Weights of a small image classifier: 25500 steps.
Rows from block 3 of a small image classifier, named by matrix and row number. Rows with one number belong to one neuron. Each number is 128 + 32 x the weight over its row's rms, rounded and kept within 0 to 255. All counts start at 0. Numbers have three digits each. After the name is the row's rms in percent of the matrix's.
After each neuron's rows are labels from the 100 images, of 14976, where the neuron reaches its highest value: "top examples" is what is common among them. Only what is clearly more common there than usual is listed. The data: telescope images of galaxies (Galaxy Zoo DECaLS).
# fc1: MLP up (model.blocks.3.mlp.fc1.weight, 576x192), inputs 96-191
# fc2: MLP down (model.blocks.3.mlp.fc2.weight, 192x576, transposed), outputs 96-191

fc1.5 095:151140128120098146196090162090117085065084122134127093225095144127114115113113124124159177094129110101166069139086124098090144078120151145154089118137123158132168099100131119110185164189135152113126146166141118145104140158091181138156174132133179158179069139174143097158165152114146100156
fc2.5 111:126153133154216142125132160149140133142111138138141131147133145114130122140142139117124135114149148022137151128081103138135128135161121153097154000147143148122134126140117139138125130164133134050135168091136164140134150099132134119110146134141137142142109180119123120155135116093147118150
top examples: shape: featured or disk; edge-on disk: no; spiral arms: yes

fc1.501 116:103059114115107159120107126139103133095150125123146065146086136121164119099140127134071100126155120159059159109151160156106074120102107079150147125148100105136136124093162132117175092131129172131032140190137074163119138102135104101092141143067120138144151179121129111115090098134114116141
fc2.501 098:084137092138178139134109145164091156154118063102166081149194147131129187168134106137194108131120112077109099145083119101124150076141191130150095108145140127188101083144116135116100173134085192058114143118138151105104136043100082115146141078109111136088133144157041135126138106129109128129
top examples: roundness: in between

fc1.571 108:098113116111075134188084129099092091094097147116114133242089145129159125125139117138174174106154129137178095133131164068138132049119170128134090131144085153128164151093155109108199169151145174139061148158127123155101141148121166123143170121116151188142090144166187104148163115109161110131
fc2.571 113:128146145139202131122130171130134140151107124140150133139143143100149120132160120120123140123138159016137149119073112146145116136162121153107154011129137137122143136141119146154130127180132128043145171098140166141126163083132144114108141142138147145140117164122111132170132123098140114144
top examples: shape: featured or disk; edge-on disk: no; spiral arms: yes

fc1.368 087:126097130113106113160082142133127135145128136130138134156123153095176111109142096154121163094128118138154080127116187118168176090101141098107121140124100156133182180155153121108189106170111183136092139168079144187108124150154151096120157146122152173094140114158163090168127111075135132086
fc2.368 100:133160139151193150134137161123146115128104123134145134145154154092161132117161114142136129131137142008134130107070130129127140125149128149136151010126135132117147122145151137140132099169107112054145144109121174132147158091135139096118130139143148141125089166119117127168118121091146086156
top examples: bulge size: small

fc1.477 093:133144104123130125207084146124115148054156144141142104141111111133148165084138116142091096123091145111084128161088143140144082122134180110150066152110180137153155123098141130120162165122089128124144174151142127114130127110128140102207158142107123154132043141127085054114087085149133114118
fc2.477 103:146131128143219148112120132149145136139110130129135102151158145122115141142138174114119115127157128041135157116099152159109129155170091135121150000136130132119113119132137129136133138139134127069108153127132146128139149127142149128128155138142125133119111200145137104141157128072170122189
top examples: edge-on disk: yes; roundness: cigar-shaped

fc1.113 085:105159129067170112155090090085168113080211152146162148115120130109113168093147098142194129128137083073071093119111152059179155103116145161155087099096196079168111151118130127135119162086124152096199083107149129132150114106154076072128138159137101099104143117134092178112090101160090177127
fc2.113 084:108115106139188164119141091147132145174140109096096172171160132131086138173094203147143109127145112042144115111139127146169098125096112175105132000186120121107076100068145132107111184097103115112150124127124096135154154150102102182143136146094120121107097165146145091088202127142090124109
top examples: roundness: round

fc1.527 091:149052152107110136121095134095065089111097148157143138203072121157142146106161103133189142126146152095109130117122129117109159117164138079139107121131047159125160169145210095136159156153138148112051142166136151146132161180186191134124163132161160207139102110173193133166153141110167169151
fc2.527 072:137157145163166125115132170163130126171125138182167141164106123104138106149182132092105172102151138050150135113090099156143169143135105150100193053148122143120113129139082128145146141159136136046155164104089162142105143050101157149068143118112137101124125151120107153163164120111096136136
top examples: edge-on disk: no; spiral arms: yes; bulge size: small

fc1.271 112:122045135105111087104131137076130124145157156175167083142126189120141123111208108169149138106180189153189142120112152140191089122167087114115110200123073100096142178132133088196153125146184155099110186152106158141123163139188162142123143158163138179152154182146148154180137148068168127124
fc2.271 075:104184136140108096125138135113180108111153043179146081156128135103148108103126143209132183084168088091125104118080118083128125049078099159120160080139133091117101126115092114087236080124163055105173087165116104045090117076140097076141117105140116156101133130093144102106111159103093122111
top examples: spiral arms: yes

fc1.187 083:108151141102150080178088120084156166041204143159156138089164118128107154104168055128124090133099125108073116137099189087194177093143139142138067117122214109173124165125111101176152194111142123095195136133139142137140125113135122075140139142132114095139097128106104091108070144156124165117
fc2.187 084:120164129143187167151137111163166142146121118115085132167168155136091138177088176136153121113155103039131091110100134113131117116085113144111133000164145104078089101084136118098102169097099107107146096141122124102180147137114128124163122138103114110102117152134157099119150121115118108131
top examples: roundness: round

fc1.43 103:146078117121085127132090131085064067106118161162135111243100145125171127092166090112154184139157142136166117124136176109157153059130149089142109146141039135142138144137153121111194143151139194127030136168114156154129163144158167135117163114131125192118116135159228127154162155083151116107
fc2.43 101:137160148151193136112125173140131133145114147149160139133126128088149119126160115130120142105133143015143140115070112136136126125157114155117159022133130131105138128132149148158147116166104133034146159105115169142130154066128129108087141138126142143135120146125100155169119128097111117133
top examples: edge-on disk: no; spiral arms: yes; bulge size: small

fc1.387 107:082090143109096114154122135105108112127112201097093166190089142151172141093127111145167183131149155122209100166133127061162145057137166078139117089125045140169166184137154125103172146172147170122060132160138115157136124136166168106129172132140170196160141142169172111140126112090149097133
fc2.387 104:139177126165192144137115176142142141144119121151148118144142148096158108137144102113130152136142148024150133120075110143156122118145125150105163013139148115120131121141143147133143115170133127044144154091125169131126142088124122107109126139130128136136098154115116132173103132098110103139
top examples: edge-on disk: no; spiral arms: yes; bulge size: small

fc1.210 086:099146120113128092166129126091177106099125151135100092113149171125126137128134167148088118111152165121106076183072153108147086112112171130163053143160172122156161169131117122127167119158173149122171135179116108123137113153150118082159135182059151092161075164137080058127086111167147110106
fc2.210 095:128136111138214136121110122161155137144127129121106100146190116116119155164114161127158111126153127029133110111075145126136130115108116126143147000151130100112116125101129100099120118123104133084123105140124110127165121148129114129142139121113116121119125148142159110126162128060128059165
top examples: roundness: round

fc1.453 089:135120138116130100210145146108152154049188121140128127077133145130157169088140135145109092154094147123038119194089149150180087108135162116116075143084177135225149147135117135118157138092144101098157122163129113138154131102149132120163126163086123086124083123127099082099094110152115132120
fc2.453 093:137136127154214159152111118164153137144110124116132091141192142110117148163133187133145104106151119040131105099088168145117156147122106124147150000136109115102117119122154109128139141108101112081117117141117138118148133138154129132139131137131114133096114166144144102139162132068163102172
top examples: roundness: cigar-shaped

fc1.130 096:120164137089157171153114138136133149054204117124174163113086127125112138115138088123108080152097099103070161107147177095168134122099113130104105092122178148178146144146161133177128220103134165136147127141129125173100105125096106086131133109140108147096112113120124133098081100171089178159
fc2.130 094:142139130135223170161126106156144151159108100146137127157144145106099118159112152164128116097138072064154130088155156141127145148071097139092132000143139099081126110108160128133104159083098114100110089156123094092128113133132130139120128159119083117081131129118140092084143145136102191150
top examples: roundness: cigar-shaped

fc1.282 096:141088169096081104103086166100086071132132201188197079162095138109137120088149098168119131082106129168141129102158155166179125118143090112142108145097092127086143158144172134185190127135132156173069132151068177170094130118138156120102197110156150168154129144183172126171181123102132137107
fc2.282 076:148175173143172138133123175175121091117101162127142162146154150134147102166134124147152163086140160073208102114123123115077153117131139118189176057163112129122151121163166111135139138139152110073118161125134164105131133029151113105084103125122118132114098098098076166136130086097099113163
top examples: spiral arms: yes; bar: no; bulge size: small

fc1.483 086:134131128104094111187091127104101115080102151167153101231117180135105110096134110177149152088151140140191091139103147123081171079117132124127085120124129092143167165107197131157163178147148149128094141147126142133109124146121144078179178148122138156175074184136143097123161094104116104132
fc2.483 104:129151126152220144118120147152129123130116136139139112149124137121127132132151130113129129121144152022125157144088099139139125137165116150110155000143145126129138125140130158142119128159134123056130163118141161127144145096135127110125130133142121123129100182122130125132133127090141122170
top examples: edge-on disk: no; spiral arms: yes

fc1.272 096:154162152089137190117119134094153112097124156175131129163083078162091136106125152133227113108138101120100113135067123161100128148126161143166091148125165187172129191122150125145082149143155171114178127156109114154158132134145113121139158204109165139175095128194068094151132146140129121133
fc2.272 086:151144097155186110151136152152110085117147171127082111121146148108112123170105148094145090104129118054122095095098141135130141115094124175118158025153161132131084113101076130067161110140127116106128103087113139141123110182149114139125136123114143110090115156122186100144167128072106064159
top examples: roundness: in between

fc1.312 109:089129141146144139118113122148108137099182152126203158107129175147112126117130055127118079147122121134109137076152159128159092191104104087091123126126189188095162143128152101168157200112110145125162139104087128135096108130124097090118124111176109156105131111110163131098088111178126182141
fc2.312 093:159157130143181139113075088146170142109138033157165118190112168105086109146107133189098076126166090150160133065173174136112156144071102150069150051153141061107132117124175130129151156083094113128118081148113098082132120100175149109122153187126060095095116144115147127112111135166100156148
top examples: bar: no

fc1.47 100:129113135113083118142083140113085080087121148152151150194116163126184106118162086127121163099115148150133100125143170102155177031114137136152122138143084134128130164160145120117158154165138221153080112141091189179109133128117176118110156119170149158110114129166189123166157173067134144092
fc2.47 106:150161140132204124137133181132127117129111123154168116135129124085158123118167083132128145111125151025147126111076121150137130117154128144130150040122155125120126128137135144162152099170116118045143159098137167139141157076138134091100137147119143153148114136124108145176098124081118112141
top examples: shape: featured or disk; edge-on disk: no; spiral arms: yes

fc1.106 092:118128150122141087154140138128096149129095173115074153255172125138127141154108134086121192143139141109207062158107112071078177029082119134125095125170151136150122156086113143081161160139163125122115116126126117147149089154064141154132136085072138111122089120143158112122148097134082116120
fc2.106 109:130134126100228146101119121128128126132135136132131091134125114119132150141145133109148140164146138018122143120097112151153145133147133157125149000123141119115128129120104165117113127140143127063136130093105127128157137090131109130121102121126119130131126169106120144117135129119150139156
top examples: shape: featured or disk; edge-on disk: no; spiral arms: yes

fc1.51 100:092110134098118130126110172142123137141161156141132168116142122130165119123159134143130104128156152149135077099156153099182123070125137185134143128112106145162142165144169168154133156141124164175101125104077156199118139098129154066109187113124176188138133155171118134182125146089152143127
fc2.51 084:159120110150159158186145152105127123140116093132112103137174131091156123136109111135169094127110133042143136092052133144123099120094152126168128054136137093119126113151121139082162081155079099066117134127134156113095122089138114095106077101108120085112116128052124137145117117104074075162
top examples: bar: no

fc1.167 110:095135132125128087189117142113155166093184099155156142118163157126106098071233063145107098167091139140091151130107139117179160111151192143123114145087166115190141099131120119151130150121146136079155168146176118139103152123168136079164127155101120137149139139116149128109091144115120146123
fc2.167 081:112187119128154151196087153155129125138109131163146101176159175093135112202154155176141107097153131119191073091137195097100156156129154147070121107180122096165106082116125130113135136116081099144099164106160153044123166082138123097132119152089132143081097166129115138130106123105131116137
top examples: spiral arms: yes; bulge size: small

fc1.58 082:114183128081132130168112134059177139102187142167139159123134156114117138137146094123144127112174120108108095135071156062171142135129157151150066105158214115177121120084133116159091168119128143093204140107140123107136112097111088071130135145131119105128115136142062112123060125167103157112
fc2.58 091:099125113129188141129162117140135148152145101092082161158143128145091151156077175139142120112152124029126122134106103117145107107093122148114122000160132128108094097092135123092087171111105103110145112152149094138168141158098116150160126145069145105118104171145154101112169115125106107108
top examples: roundness: round

fc1.296 091:132092153084106127110096171100073062058138162167129090191089132138131127116139059155162147111108158178123118124189150133183131058144087156100122109119146127129179169127168125180127167152172164175055189137096177153122132145113161111121168133167146188151126138138153151175188143045108149115
fc2.296 079:103153160179184122138154171158118145144095155118147107123146152122152122124146118166100176063106157039135136163081061130164121115137131162124169048122122147113146129142150159125124117183160125048164145113124171141130154053102129120097109143109135132171147119126085144166112115107082096116
top examples: shape: featured or disk; bulge size: small; spiral winding: tight

fc1.208 108:115093134124060096170078142098085082119141190123105137190077110130163108066163080127176174115150145134175093134139170075161145071137168085138133143111048143138143164120144121127159148168146173101051149137144159141096182156181153121134192128140172185157126179174201110176128128086168118145
fc2.208 103:143167139173195134132126170150148123129120116147141134134141144094154110136136119143128144117141146019146136127076102140145124118130142143123168023131138117127119123132125134122158106163117117053155141106099166132128149077128121102093126121135123118134124141107110145170111126099097105137
top examples: edge-on disk: no; spiral arms: yes; bulge size: small

fc1.237 102:101140114139091099153110137127063056092158142161149144131139142131170134140127052125179165136087140178122085129150178112140157100101126101079130182137158152122182146136145157115212140163161139157069105144103112138088106163116160122158134109123147158116116096139172107159084094118149127132
fc2.237 104:144146117128188144104110171136122129147109101151195134142116131111134131140183101160125107099135157052135131094125128181143127156172159116088156014123141142119141082185137136169131149168132105077133185106130169171127179070114150127133161139167150130133102168154094123173126133143175150175
top examples: edge-on disk: yes

fc1.464 083:136137113099109102181131135127106136125109155153139143188158131120124128131163100144147162115124146137183041159085115112105149021124198155100083131142141125139118138098160146121159133124184138131101126157136112145122154181118144111215146123102134146162060132169105100120163121095147113122
fc2.464 107:131135119115229139099123127145140130145115132131131100137126127121127149128139138120138126148161162023128155123086113146142121141146120143119149000128143140116119117135126157141115132142135132055124138109127151149152140095110124112124111105134125128146117168128111129122135122082147125160
top examples: spiral arms: yes

fc1.211 090:159119124139159068226117128081163128082109134123125104148123177098158145110130152128090139127151172095143073182080188101148081085154152102146059155162143107188175144122102117086184121116178100094144113209160100098158137129146103104124119171087111089122046130122104085106097137169166114100
fc2.211 102:131136113125224145111096108154152125134117118127117100143172124112109157156130161129144122126159114020132124110080155129135126131112104129141150000149121110108123118121132103114114118122125120079129118129117106122172116132119123134131120118131117125120122159120145118121156132080138104171
top examples: roundness: round

fc1.537 087:152134138116122102164134192100133133093107109134134130231180187129098106183146173138099189092148106088202097154080172112091168143113140142123074108188139119148140106142137108141149150123136115113142158139149136110121103101082149153136132131126144082128060135156086076146162179163084148142
fc2.537 107:112132136095219140122127118155118133139123146118132127141149158106149147157149140106147136124140147010130158126081127129143137115146125133095147000153129109122123129128125125122101117144140135064122155095150122139170113111125118127123109141118103128139125181092121126099156113108146108168
top examples: bulge size: moderate

fc1.263 093:124100152083121158111119171110081054091131194163130094218087169141132118103132073178158142102125186174134135129158118138172091085141107147126132128125091129148156176169168123187142155171183159151052179170086153149162133152107124111140152129156153180173101178124154149151189127050109135118
fc2.263 072:132162152171133142104128157172105174170102105133151116150149118123157078124142115174121157062123133073117133126091084144141104141132126154109202052129125097107143120115172162139130095162153126023167142088107178127074141049114119109098114162113127142140159098124119133173136136062053084112
top examples: spiral arms: yes; spiral winding: tight; bulge size: small

fc1.206 091:088149108111123100184146129110152157067187129121106128087147145124132149070170144114093111154148158121055125192118137101186065106139196105114094147102190126165123145103100150113145153134158126099173156184147093107133137127157124064181136141075129075159117171129097107105053123161097131124
fc2.206 091:125142128138215154144123130151129137142123107128118099153179139109125143164134172149145112101156092039143111104093165131125161132093111125147143000148116092108106116114123114109158151118104109082096132132116118104154118135145122109138124140098101117093122207124151102119135125076138099163
top examples: roundness: round

fc1.307 096:109136108107148146213126142094153150095142118122111091163116189114155151107124153149089143116195151117139101211094120102143096098065206116124082153140157152179208135073119130082133120156148141097140152151127082142148101133112149116150134175054132116137076135124108058112109102149110111094
fc2.307 111:132120126109211141094117122130135131126123105130122095140159144101134150151151144138142134119151125015141163108088161138126131121123107121134142000140124114121131130131141115129124117146130129075123124138122112117150123117145135127130130137115122133119120170116140120127158129066156099172
top examples: roundness: round

fc1.361 107:120077144114070114146062127096068089099132183153135126208090118131179128097140087139169164090146130127135126113151163086155162046117146111141122151138050122137133171125145120132170172158131206132046122141130165135090158128153165134123192113145172164155121167173188107182160160055133127124
fc2.361 094:145172150171202118132113174164141130149105127145147138128160145100149109139150127143130155106122149027152128122073099149153124123145129148119172041134146131105122124144148152126167112159119107050157144110113156127130140052139134123090129131130124127138120123121099152164104137105098119136
top examples: shape: featured or disk; edge-on disk: no; spiral arms: yes

fc1.434 095:115178121071123196171110120127126106122098169137156076215117138126137153160083144132158108087182125127162090142129125082124081061128174166164110160167139102120112127094124119105138120134149168137138156112150099117145162172163096126184176196088137119154053154167103081116172105132084080108
fc2.434 103:145146100145195125117115157139145117126126127143099137133143147076141129134125138127120137117146138028172155115095147129161146111118104148090142000153137146117133103115091127093146123169147096066124166099114135133110105122135124106108133124132143088123134168118136124164142137078131082139
top examples: shape: featured or disk; edge-on disk: no; bar: no

fc1.101 095:116094126148132184167124143112086105105170180143168164108108135119143108104124018140170084109112155150093154105150163175222091157126156101116114153096184206125149116112137136132124177136106197113116150101122125163075124135124129139152134114177111152110154097110146148119101105156138141092
fc2.101 087:161145063157181183103139086153169118115146035123171180196135191101128100149132131141114111145163111161160129084158183141125124159065118145053141073167133098124168095137158124145149152140087117084117116119120101095101133104174185121126151163130095106094102159116132082132125135136121200176
top examples: roundness: cigar-shaped

fc1.502 098:120070109106076134176070162092097091088123146144130134219093183146159105110130112142142169096156143147164094107128166108137133047129175123150108121124051162146136132141158104120163173155148212134035128159119166172115143155110171117134161135135159177156124161157173108176173137094154122122
fc2.502 102:135154141167200118131127177141132139151127141149153120128132138081162116130161123115119151112135142021139146117068115141149135132158117159098153024128147128125152115126124153155140122166117124046142171097138168129118148079135131114093140128128139148129116152104107142167125127096129124135
top examples: shape: featured or disk; edge-on disk: no; bulge size: small

fc1.266 122:119126124152045104160106142136052081111135120132090156126092129129171097159107126123164040086073167189059133120155112181118063142112170158148125160172134123101086115120112151118143116121102144183068111110151142119106174190192127170179119170136140125138058139127159062133168076126160077071
fc2.266 094:103186174125109074147127116110141127126107091150125146129176130128146114191138158078127133138185133135172082127066109095115122087120140181105124167170104108196120138103141143114177196121152093129152156097192114098149160099141157155128149180120116122079103150156089105142160128100152134083
top examples: shape: featured or disk; edge-on disk: yes; roundness: cigar-shaped

fc1.128 105:083084130115075133131150131140040148143076169133206102153102122150128125149138140209116108100067122165086140131143118140134121144110130109152131129144070143104124150128188131145129115127106176169056158121066126189079118112118125140130151100149125128147127147138149124114168110135117172146
fc2.128 085:104180085193150087105138186175164113144091149134168118170160098110136119153163126150157175091173152113164077130112102067145161080116143111152130092154129140127090101110085082127122164110137152112142178083067168137093116059117123096127166091127095142095201194110055106144135119142142152176
top examples: spiral arms: yes; bulge size: small; spiral winding: tight

fc1.505 105:169172145096098142127064144083148122102133173200143111127129111135101137121144123122151111103121132113102106123069138131115157139117143166182074122118179124127106136067140145156127201137119142144175164107081149120146148111116116096152172131134137123156046156180063072201106169154118140138
fc2.505 088:117129095124145114163133149152132100135126178073061136150114153162051141127057157127145082113138130075112158137100094132122096103087157126161157024156155160089083107101129100066105119147116105118138089114143098159137121179099130148157151140079149084141124141116190100105163106097121064143
top examples: roundness: in between

fc1.418 094:119136113093141129150170130139085148108122133152135138097128104161109143125159106145084106151053129150081131163105157148128105105131117160095072167121170113126120142162198177198106159134171149134125147133117126148107124206108118101206122137131134129154073122152117136111117093110127150132
fc2.418 088:165119138116219150136144140148145137152114113139147116146138140120096152121141179114127118125150132052111163123117150183101106164157091103097138010139140142111124103121126126136114152143129120061131154141144135113150158132117150119145142133129134109128123177153114113120143141095159141183
top examples: edge-on disk: yes; roundness: cigar-shaped

fc1.133 113:097178130124127133142119133102172133095117175096086104147129130137115166129089166124187153086194141106127074183094080066101081109108168143173091158131170149121172181111124141077136098156130123112155145157087087117156120086140103097143171170079174102164103142167112043140088104165129064120
fc2.133 111:138139114137195127111114149143145115122129127131109107149163141093131142163123159121140116126158116023143131094076159133118131121130115139123150000163130118126114128125131108100147112149131116078127120127124138129141130137138125124121144135118138116110102175113159115151162117061140062157
top examples: roundness: round

fc1.557 116:114138120133094108130118155161124167174141141118140157163149159096173094125167096119094184089131128159189041132132158108175174113154132037108134147117145164106180155129149112131172108177132136155133177173094136171087165129135181113092170114135182169123084117172146080179116141129165130124
fc2.557 104:127157117147191160147139181118153115118105103147147138144155152081159107135153125136133113119146116022153123097067147148128110122142159154131150003141131128108103109151132138131130100157116116063142130102106161155144153097125133112125125143153145117116126151129116122175134122102159082147
top examples: bar: no

fc1.52 116:138148126117087168108099162079139090110131174175133095108086134158084143090134114164177117089164133128111138124102104145146136138156133115177104187096139171107122185090154119104137178153138175103169205151097128166168184125182119103128193199155170130200140157206086123191108141139166112118
fc2.52 086:117133095124147102114101144082151097123132148151083122134106123107116117112083172135154107090169076105131135071114119110176132111113076168108122084146122150064040167107100107064165108166089129155127074131074148126114133186159120106145111131127179127150143140114213076148129118072133085149
top examples: roundness: in between

fc1.487 093:096150109099135112135107122097160136088115130097072086168112154095139141112108175138164147097182192110148097191091111096123089120084181115190081164137152168142159158071090101095122142160158153115161171186122060135162101128171128104187137194059135118154086171130078070128105105156141058127
fc2.487 107:141134113120211127103097130134137131137128148134105091137166128091127146147132147119147111115145100016135151091078156134124131120108111138136138000143141117113112126108138118099131118143130129087125125139116119124147122136133119108128128127102133126115126177107156120142135126067155073156
top examples: roundness: round

fc1.246 103:113134127117065113166080158118094095084111135141124144201101173115179092132153099148103149095139123135157094122129176105139156071124157138134103133149090129151151142119170117133170172165123177157075145154120163154071132147116163114123187129137168155158099169177173096154151124093112112116
fc2.246 109:123159144144209140140122176153133131153107135140145111140160154111142122148155129129127142104142163018145127124077097137137139131161131144119157019142137137112130123138128132147133122176125128048144166097139172131127159082139144112113143144142142143146109157125113126163134112088145108145
top examples: shape: featured or disk; edge-on disk: no; spiral arms: yes

fc1.276 099:112088139054118159123174157122091073153126145141148107174121171141139143160138087210177133083140123210151129145152097174162132110090124192105134094127121117101177153145171143171130117148146189166089146153084146194124077145099152120162155164141131171157141125147144128141163112084066152125
fc2.276 075:134153155154152140152110164115107152151146162143165123143151141105203088125159085102108141118099133055113091108027112158160117136149129169095124063085170128106175092143080178119139116163110158029193144058117145121121131069090108140109088117149128145125122102125107157139124143103072087125
top examples: spiral arms: yes; bar: no

fc1.6 094:159140119100158081195122135094162150071157126124131095122119150099169156101138162133056115142130155112102110199077196121154136129109133110123064110144168110215158156111082130127173154134179113101161135204141098109144120097131109088148110160066121080133054136109073055108080140178109136114
fc2.6 102:139119117144220143120102120157155144156117121116111092138173132109115150154125178131145112116151120020129143112077153140128136139114104126142147000138112107114117122108150114110131126121121119083114114137135117115155118137139130142135133138117117126122126161131149108126168132085143090170
top examples: roundness: round

fc1.298 101:170186117103100185130083141082155100078126169170103080126120111159072137133117166128181091113104151128085119135060118119124161162127167159169066141128178157130116142089138134115120177121121138136173140119100122124151140108136094118169162176104142105162046155162053057164139154149131082130
fc2.298 090:152110087134193113139121157152111104125144162099084124127137165123103136149091159114148090128123107050111146105098131163141122107094131149111154001149157156110087114114111121073136136165136123113115125098130124159139121189116124151144155135090148095130101159114193098136188116088119060156
top examples: roundness: in between

fc1.34 095:151156146148144137122122201125111138068122172121122140199129153125137161179115109113103111124119094099135085187098147119109140131107104117131080151183177169168208165118162158095185137143126130128126141135086123150146106087103120134100162122110139115123049090156102045129105107151094148125
fc2.34 109:147141134129207150081125143134152127121104105130133119150141131109138144127140149122136114113156141020133164097082159145116134130156105135123143000130138134117121118142147115132118121149125145071129146103129151137143152116153141114121147134146140139124109192130131107153147133086178102170
top examples: edge-on disk: yes