A small image classifier, trained from scratch: 32-pixel images.
Rows from block 3 of a small image classifier, named by matrix and row number. Rows with one number belong to one neuron. Each number is 500 + 40 x the weight over its row's rms, rounded and kept within 0 to 999. All counts start at 0. Numbers have three digits each. After the name is the row's rms in percent of the matrix's.
After each neuron's rows are labels from the 100 images, of 14976, where the neuron reaches its highest value: "patch colour" is the nearest of a few named colours to the mean colour under the peak; "responds to" is what is common among them. Only what is clearly more common there than usual is listed. The data: telescope images of galaxies (Galaxy Zoo DECaLS). In brackets: how many of the 100, against the usual share in percent.
# fc1: MLP up (model.blocks.3.mlp.fc1.weight, 576x192), inputs 96-191
# fc2: MLP down (model.blocks.3.mlp.fc2.weight, 192x576, transposed), outputs 96-191

fc1.216 104:566405504461502550476483505446533440513523533532479490459453447512470598409525472540581492503481548501463529522494457560568488519460493428471513545439516549499494524517550489473524436513488485443540530482466516529577481479536537505514528506536491522495559454533499563516510512505503490494
fc2.216 080:496440515525501493473494524506483550528620373481484465530515515525504449476476527420499471530505473514503581511530471492560497491526530491386503510488505539565421475527519541495500565495431537601510494500535520476466531505570530519501540581533544457452451533536537450511518490551463530442
patch colour: grey (64 vs 6.1)
responds to: shape: featured or disk (79 vs 30.4); edge-on disk: no (59 vs 24.7); spiral arms: yes (44 vs 18.8)

fc1.481 108:487471516497489554487447495519392533481450486507542529624460395495480494535488519490451448475536486522468539450536545507423501483486519442570498485585461501475488463486554443484493555451442561503454493470528497516507553514502541560486488520490466509457473509504551492463539420530485545509
fc2.481 095:469503483494549507522530461505512483508499460481482475512549499493524547514457492458564455521532457419452453454477463468507436477438587569482513433493502493563401447437494508436492535467529544436517459401549488501544479487504458472554414551475432440388566524476454505471504463530451497482
patch colour: grey (35 vs 6.1)
responds to: edge-on disk: no (61 vs 24.7); shape: featured or disk (61 vs 30.4); spiral arms: yes (51 vs 18.8)

fc1.142 094:495492463497548551538470449463492465398595484548564474467478524481474548432529374525524440508448522500433531476504520524593456515507532488459457517446602531505519473511483480525575483486492547464534485517518468520488493481534496492556473493523476559483506461490486509467462498516540537478
fc2.142 084:508546499509594563511473484553497516503470482485550519576529569496456468563519526516495475474513473473558470455527556506478524544473483498441506387543520444474489463509550500504499554467447476453468500486489518435516506477522557492503533550460441510465455529522525462470498517487469556533
patch colour: grey (35 vs 6.1)
responds to: roundness: cigar-shaped (30 vs 8.1)

fc1.19 106:434427503469493532515459509514494507527460562494504499506471538486571465484521515558449484468451534511523508520511496523517424512557521462578519465438423512482506538560581523537483464517482568521445482570470533588484510476490567498469542485533510589514520537496548504511582431357527478500
fc2.19 066:497530561474600448514514517450530510421458496509502434504468457494474453509486465688506455412528471452519508497453495432526501452494496525576398441516548516474492506496532483547509567537457506410551534555476477474476524441486465473443490505489527499506544545532455465508493514539473501557
patch colour: grey (38 vs 6.1)
responds to: edge-on disk: no (57 vs 24.7); spiral arms: yes (49 vs 18.8)

fc1.59 092:538390510472489511463462484442483478516510517553538443514475510481510464409541453558516505471538526512520516461506546563515526456500479465491485547456448467455497561560522499596503484523493574485470464504446559547464535487547533454511546517570548559522542540550505564560513550431521494449
fc2.59 072:572503543532489522473438510521543480552462481520530539556507444461465443510547552561465541445544541464567511463526505530504482446488453531526626431572455490477402552482482525481583516487440429463520483552431501440437458432566552542472503497464484498494486462553478473481527507513471469473
patch colour: grey (52 vs 6.1); brown (40 vs 12.5)
responds to: edge-on disk: yes (38 vs 5.2)

fc1.162 105:583391505460511555487494486436526455497522509520474515468424453515484600413521469522580505509471550501466548526483466559576514519482512439461507543431507558498472524523548498470526447508512495455526511476491502538595510496553553487525506531539490504533532471524470560518507524504526494498
fc2.162 079:497461489517522523478524527520483553538605378498485468520537489527520482492493539421503499526494498492479551494514480491538503499541536489407509490488499528553387458548512528491491533494410536565545511483540548448521554534536536529499554571543558491467454531538550448497527512530487524458
patch colour: grey (65 vs 6.1)
responds to: shape: featured or disk (69 vs 30.4); edge-on disk: no (57 vs 24.7); spiral arms: yes (45 vs 18.8)

fc1.139 108:457521474525434471497464495520511500482573481572527501479519525533521445461548380494450439539454499568442510460518535549564512560499535463495512586477592488496499505462528505489550482499531491517503514503502511484438542552570500471532520525469514498532513474504590515509452449496496497482
fc2.139 084:506596461528512519521442535547535455460487408567549463578493560483486515568503500630522451493537491525565452473540539492433504508447525494434540465556488457517524452521518479491524483479444469504474500480467508405522481418481508483505531497450483497451465469527477521547473510544486502588
patch colour: grey (85 vs 6.1)
responds to: shape: featured or disk (70 vs 30.4); edge-on disk: no (66 vs 24.7); bar: no (46 vs 12.9)

fc1.540 112:505494522514521518549498559434509382488452515512504488508491513510495556491538474503571503487535556488533453520411554508452528456587509517562457503485456509503529508551487481535550496565440458453476566542543530504544559463518503519438545497530563505544526552518474571532516503449570462513
fc2.540 091:472489580449484493457486491531514511497520530489484424517519490480474443503543493553535456519499480440466507440523461464554510457487425541510525421518534497480478562479515510527473480477431485520568475501436499449507490442481481476370504475508477504500488501523475581444513498533442502498
patch colour: brown (56 vs 12.5); grey (41 vs 6.1)
responds to: edge-on disk: yes (37 vs 5.2)

fc1.218 126:556445532489498469460449519478504518495453542505516444577529484480526522506516532528483577466569544444595509494468507514445547447524482490556493524496443455509489490514527506488456508527509513420469523514485519473536545487516587499472514539499525496486512517528459521543549591477503448463
fc2.218 118:500553509472556479508456425554573515512497481512491470519532510476555523480532512468527519502549493494526489488571492434481504446475476485463573505508546461512473497485499434521485491480522419506530488449570460478549489559545479466498442562473450543474470552507505466443467494501440510501
patch colour: grey (66 vs 6.1)
responds to: edge-on disk: yes (46 vs 5.2); roundness: cigar-shaped (33 vs 8.1)

fc1.23 106:532381518495543549500445542445507470490524599494546505474491516483516563443509393532520455464494642495469537512518528549590436501508462445495479548442522569492522520515490508505558522514441588465528559463461558572520461460531490473521496492577490542475539481488505551519493510512518480442
fc2.23 079:515504459508563568471524469464521498423591388526519551550493484495472468472535516455512477567525423531474542451471556478541490540521464537393450477506538500505453524510509538503509526497465493466538497500481489503514531548609528494519499530504525529488434565503539415503493508483526536497
patch colour: brown (48 vs 12.5)
responds to: shape: featured or disk (70 vs 30.4); edge-on disk: no (67 vs 24.7); spiral arms: yes (53 vs 18.8)

fc1.87 098:516464492502469515516514515471531433526573518517503475480523597482518509437559404471520492483488609563474508539525502543627544502546484494445512533461559503501543531544443545567487508604545532475501562514481529532486503504524501448484499475500547496535541542481497529507473491483549443458
fc2.87 083:503532480494561559529461443527476473477536431487528434583536507516478467536511511451524499561512422488543483467471537467524509489473510526464462462552550439491476524488526546462498520452468505459527422441457495457562454477491453471508446506461431513462489513458498480456491506502504508520
patch colour: brown (59 vs 12.5); grey (41 vs 6.1)
responds to: shape: featured or disk (92 vs 30.4); edge-on disk: no (91 vs 24.7); spiral arms: yes (79 vs 18.8)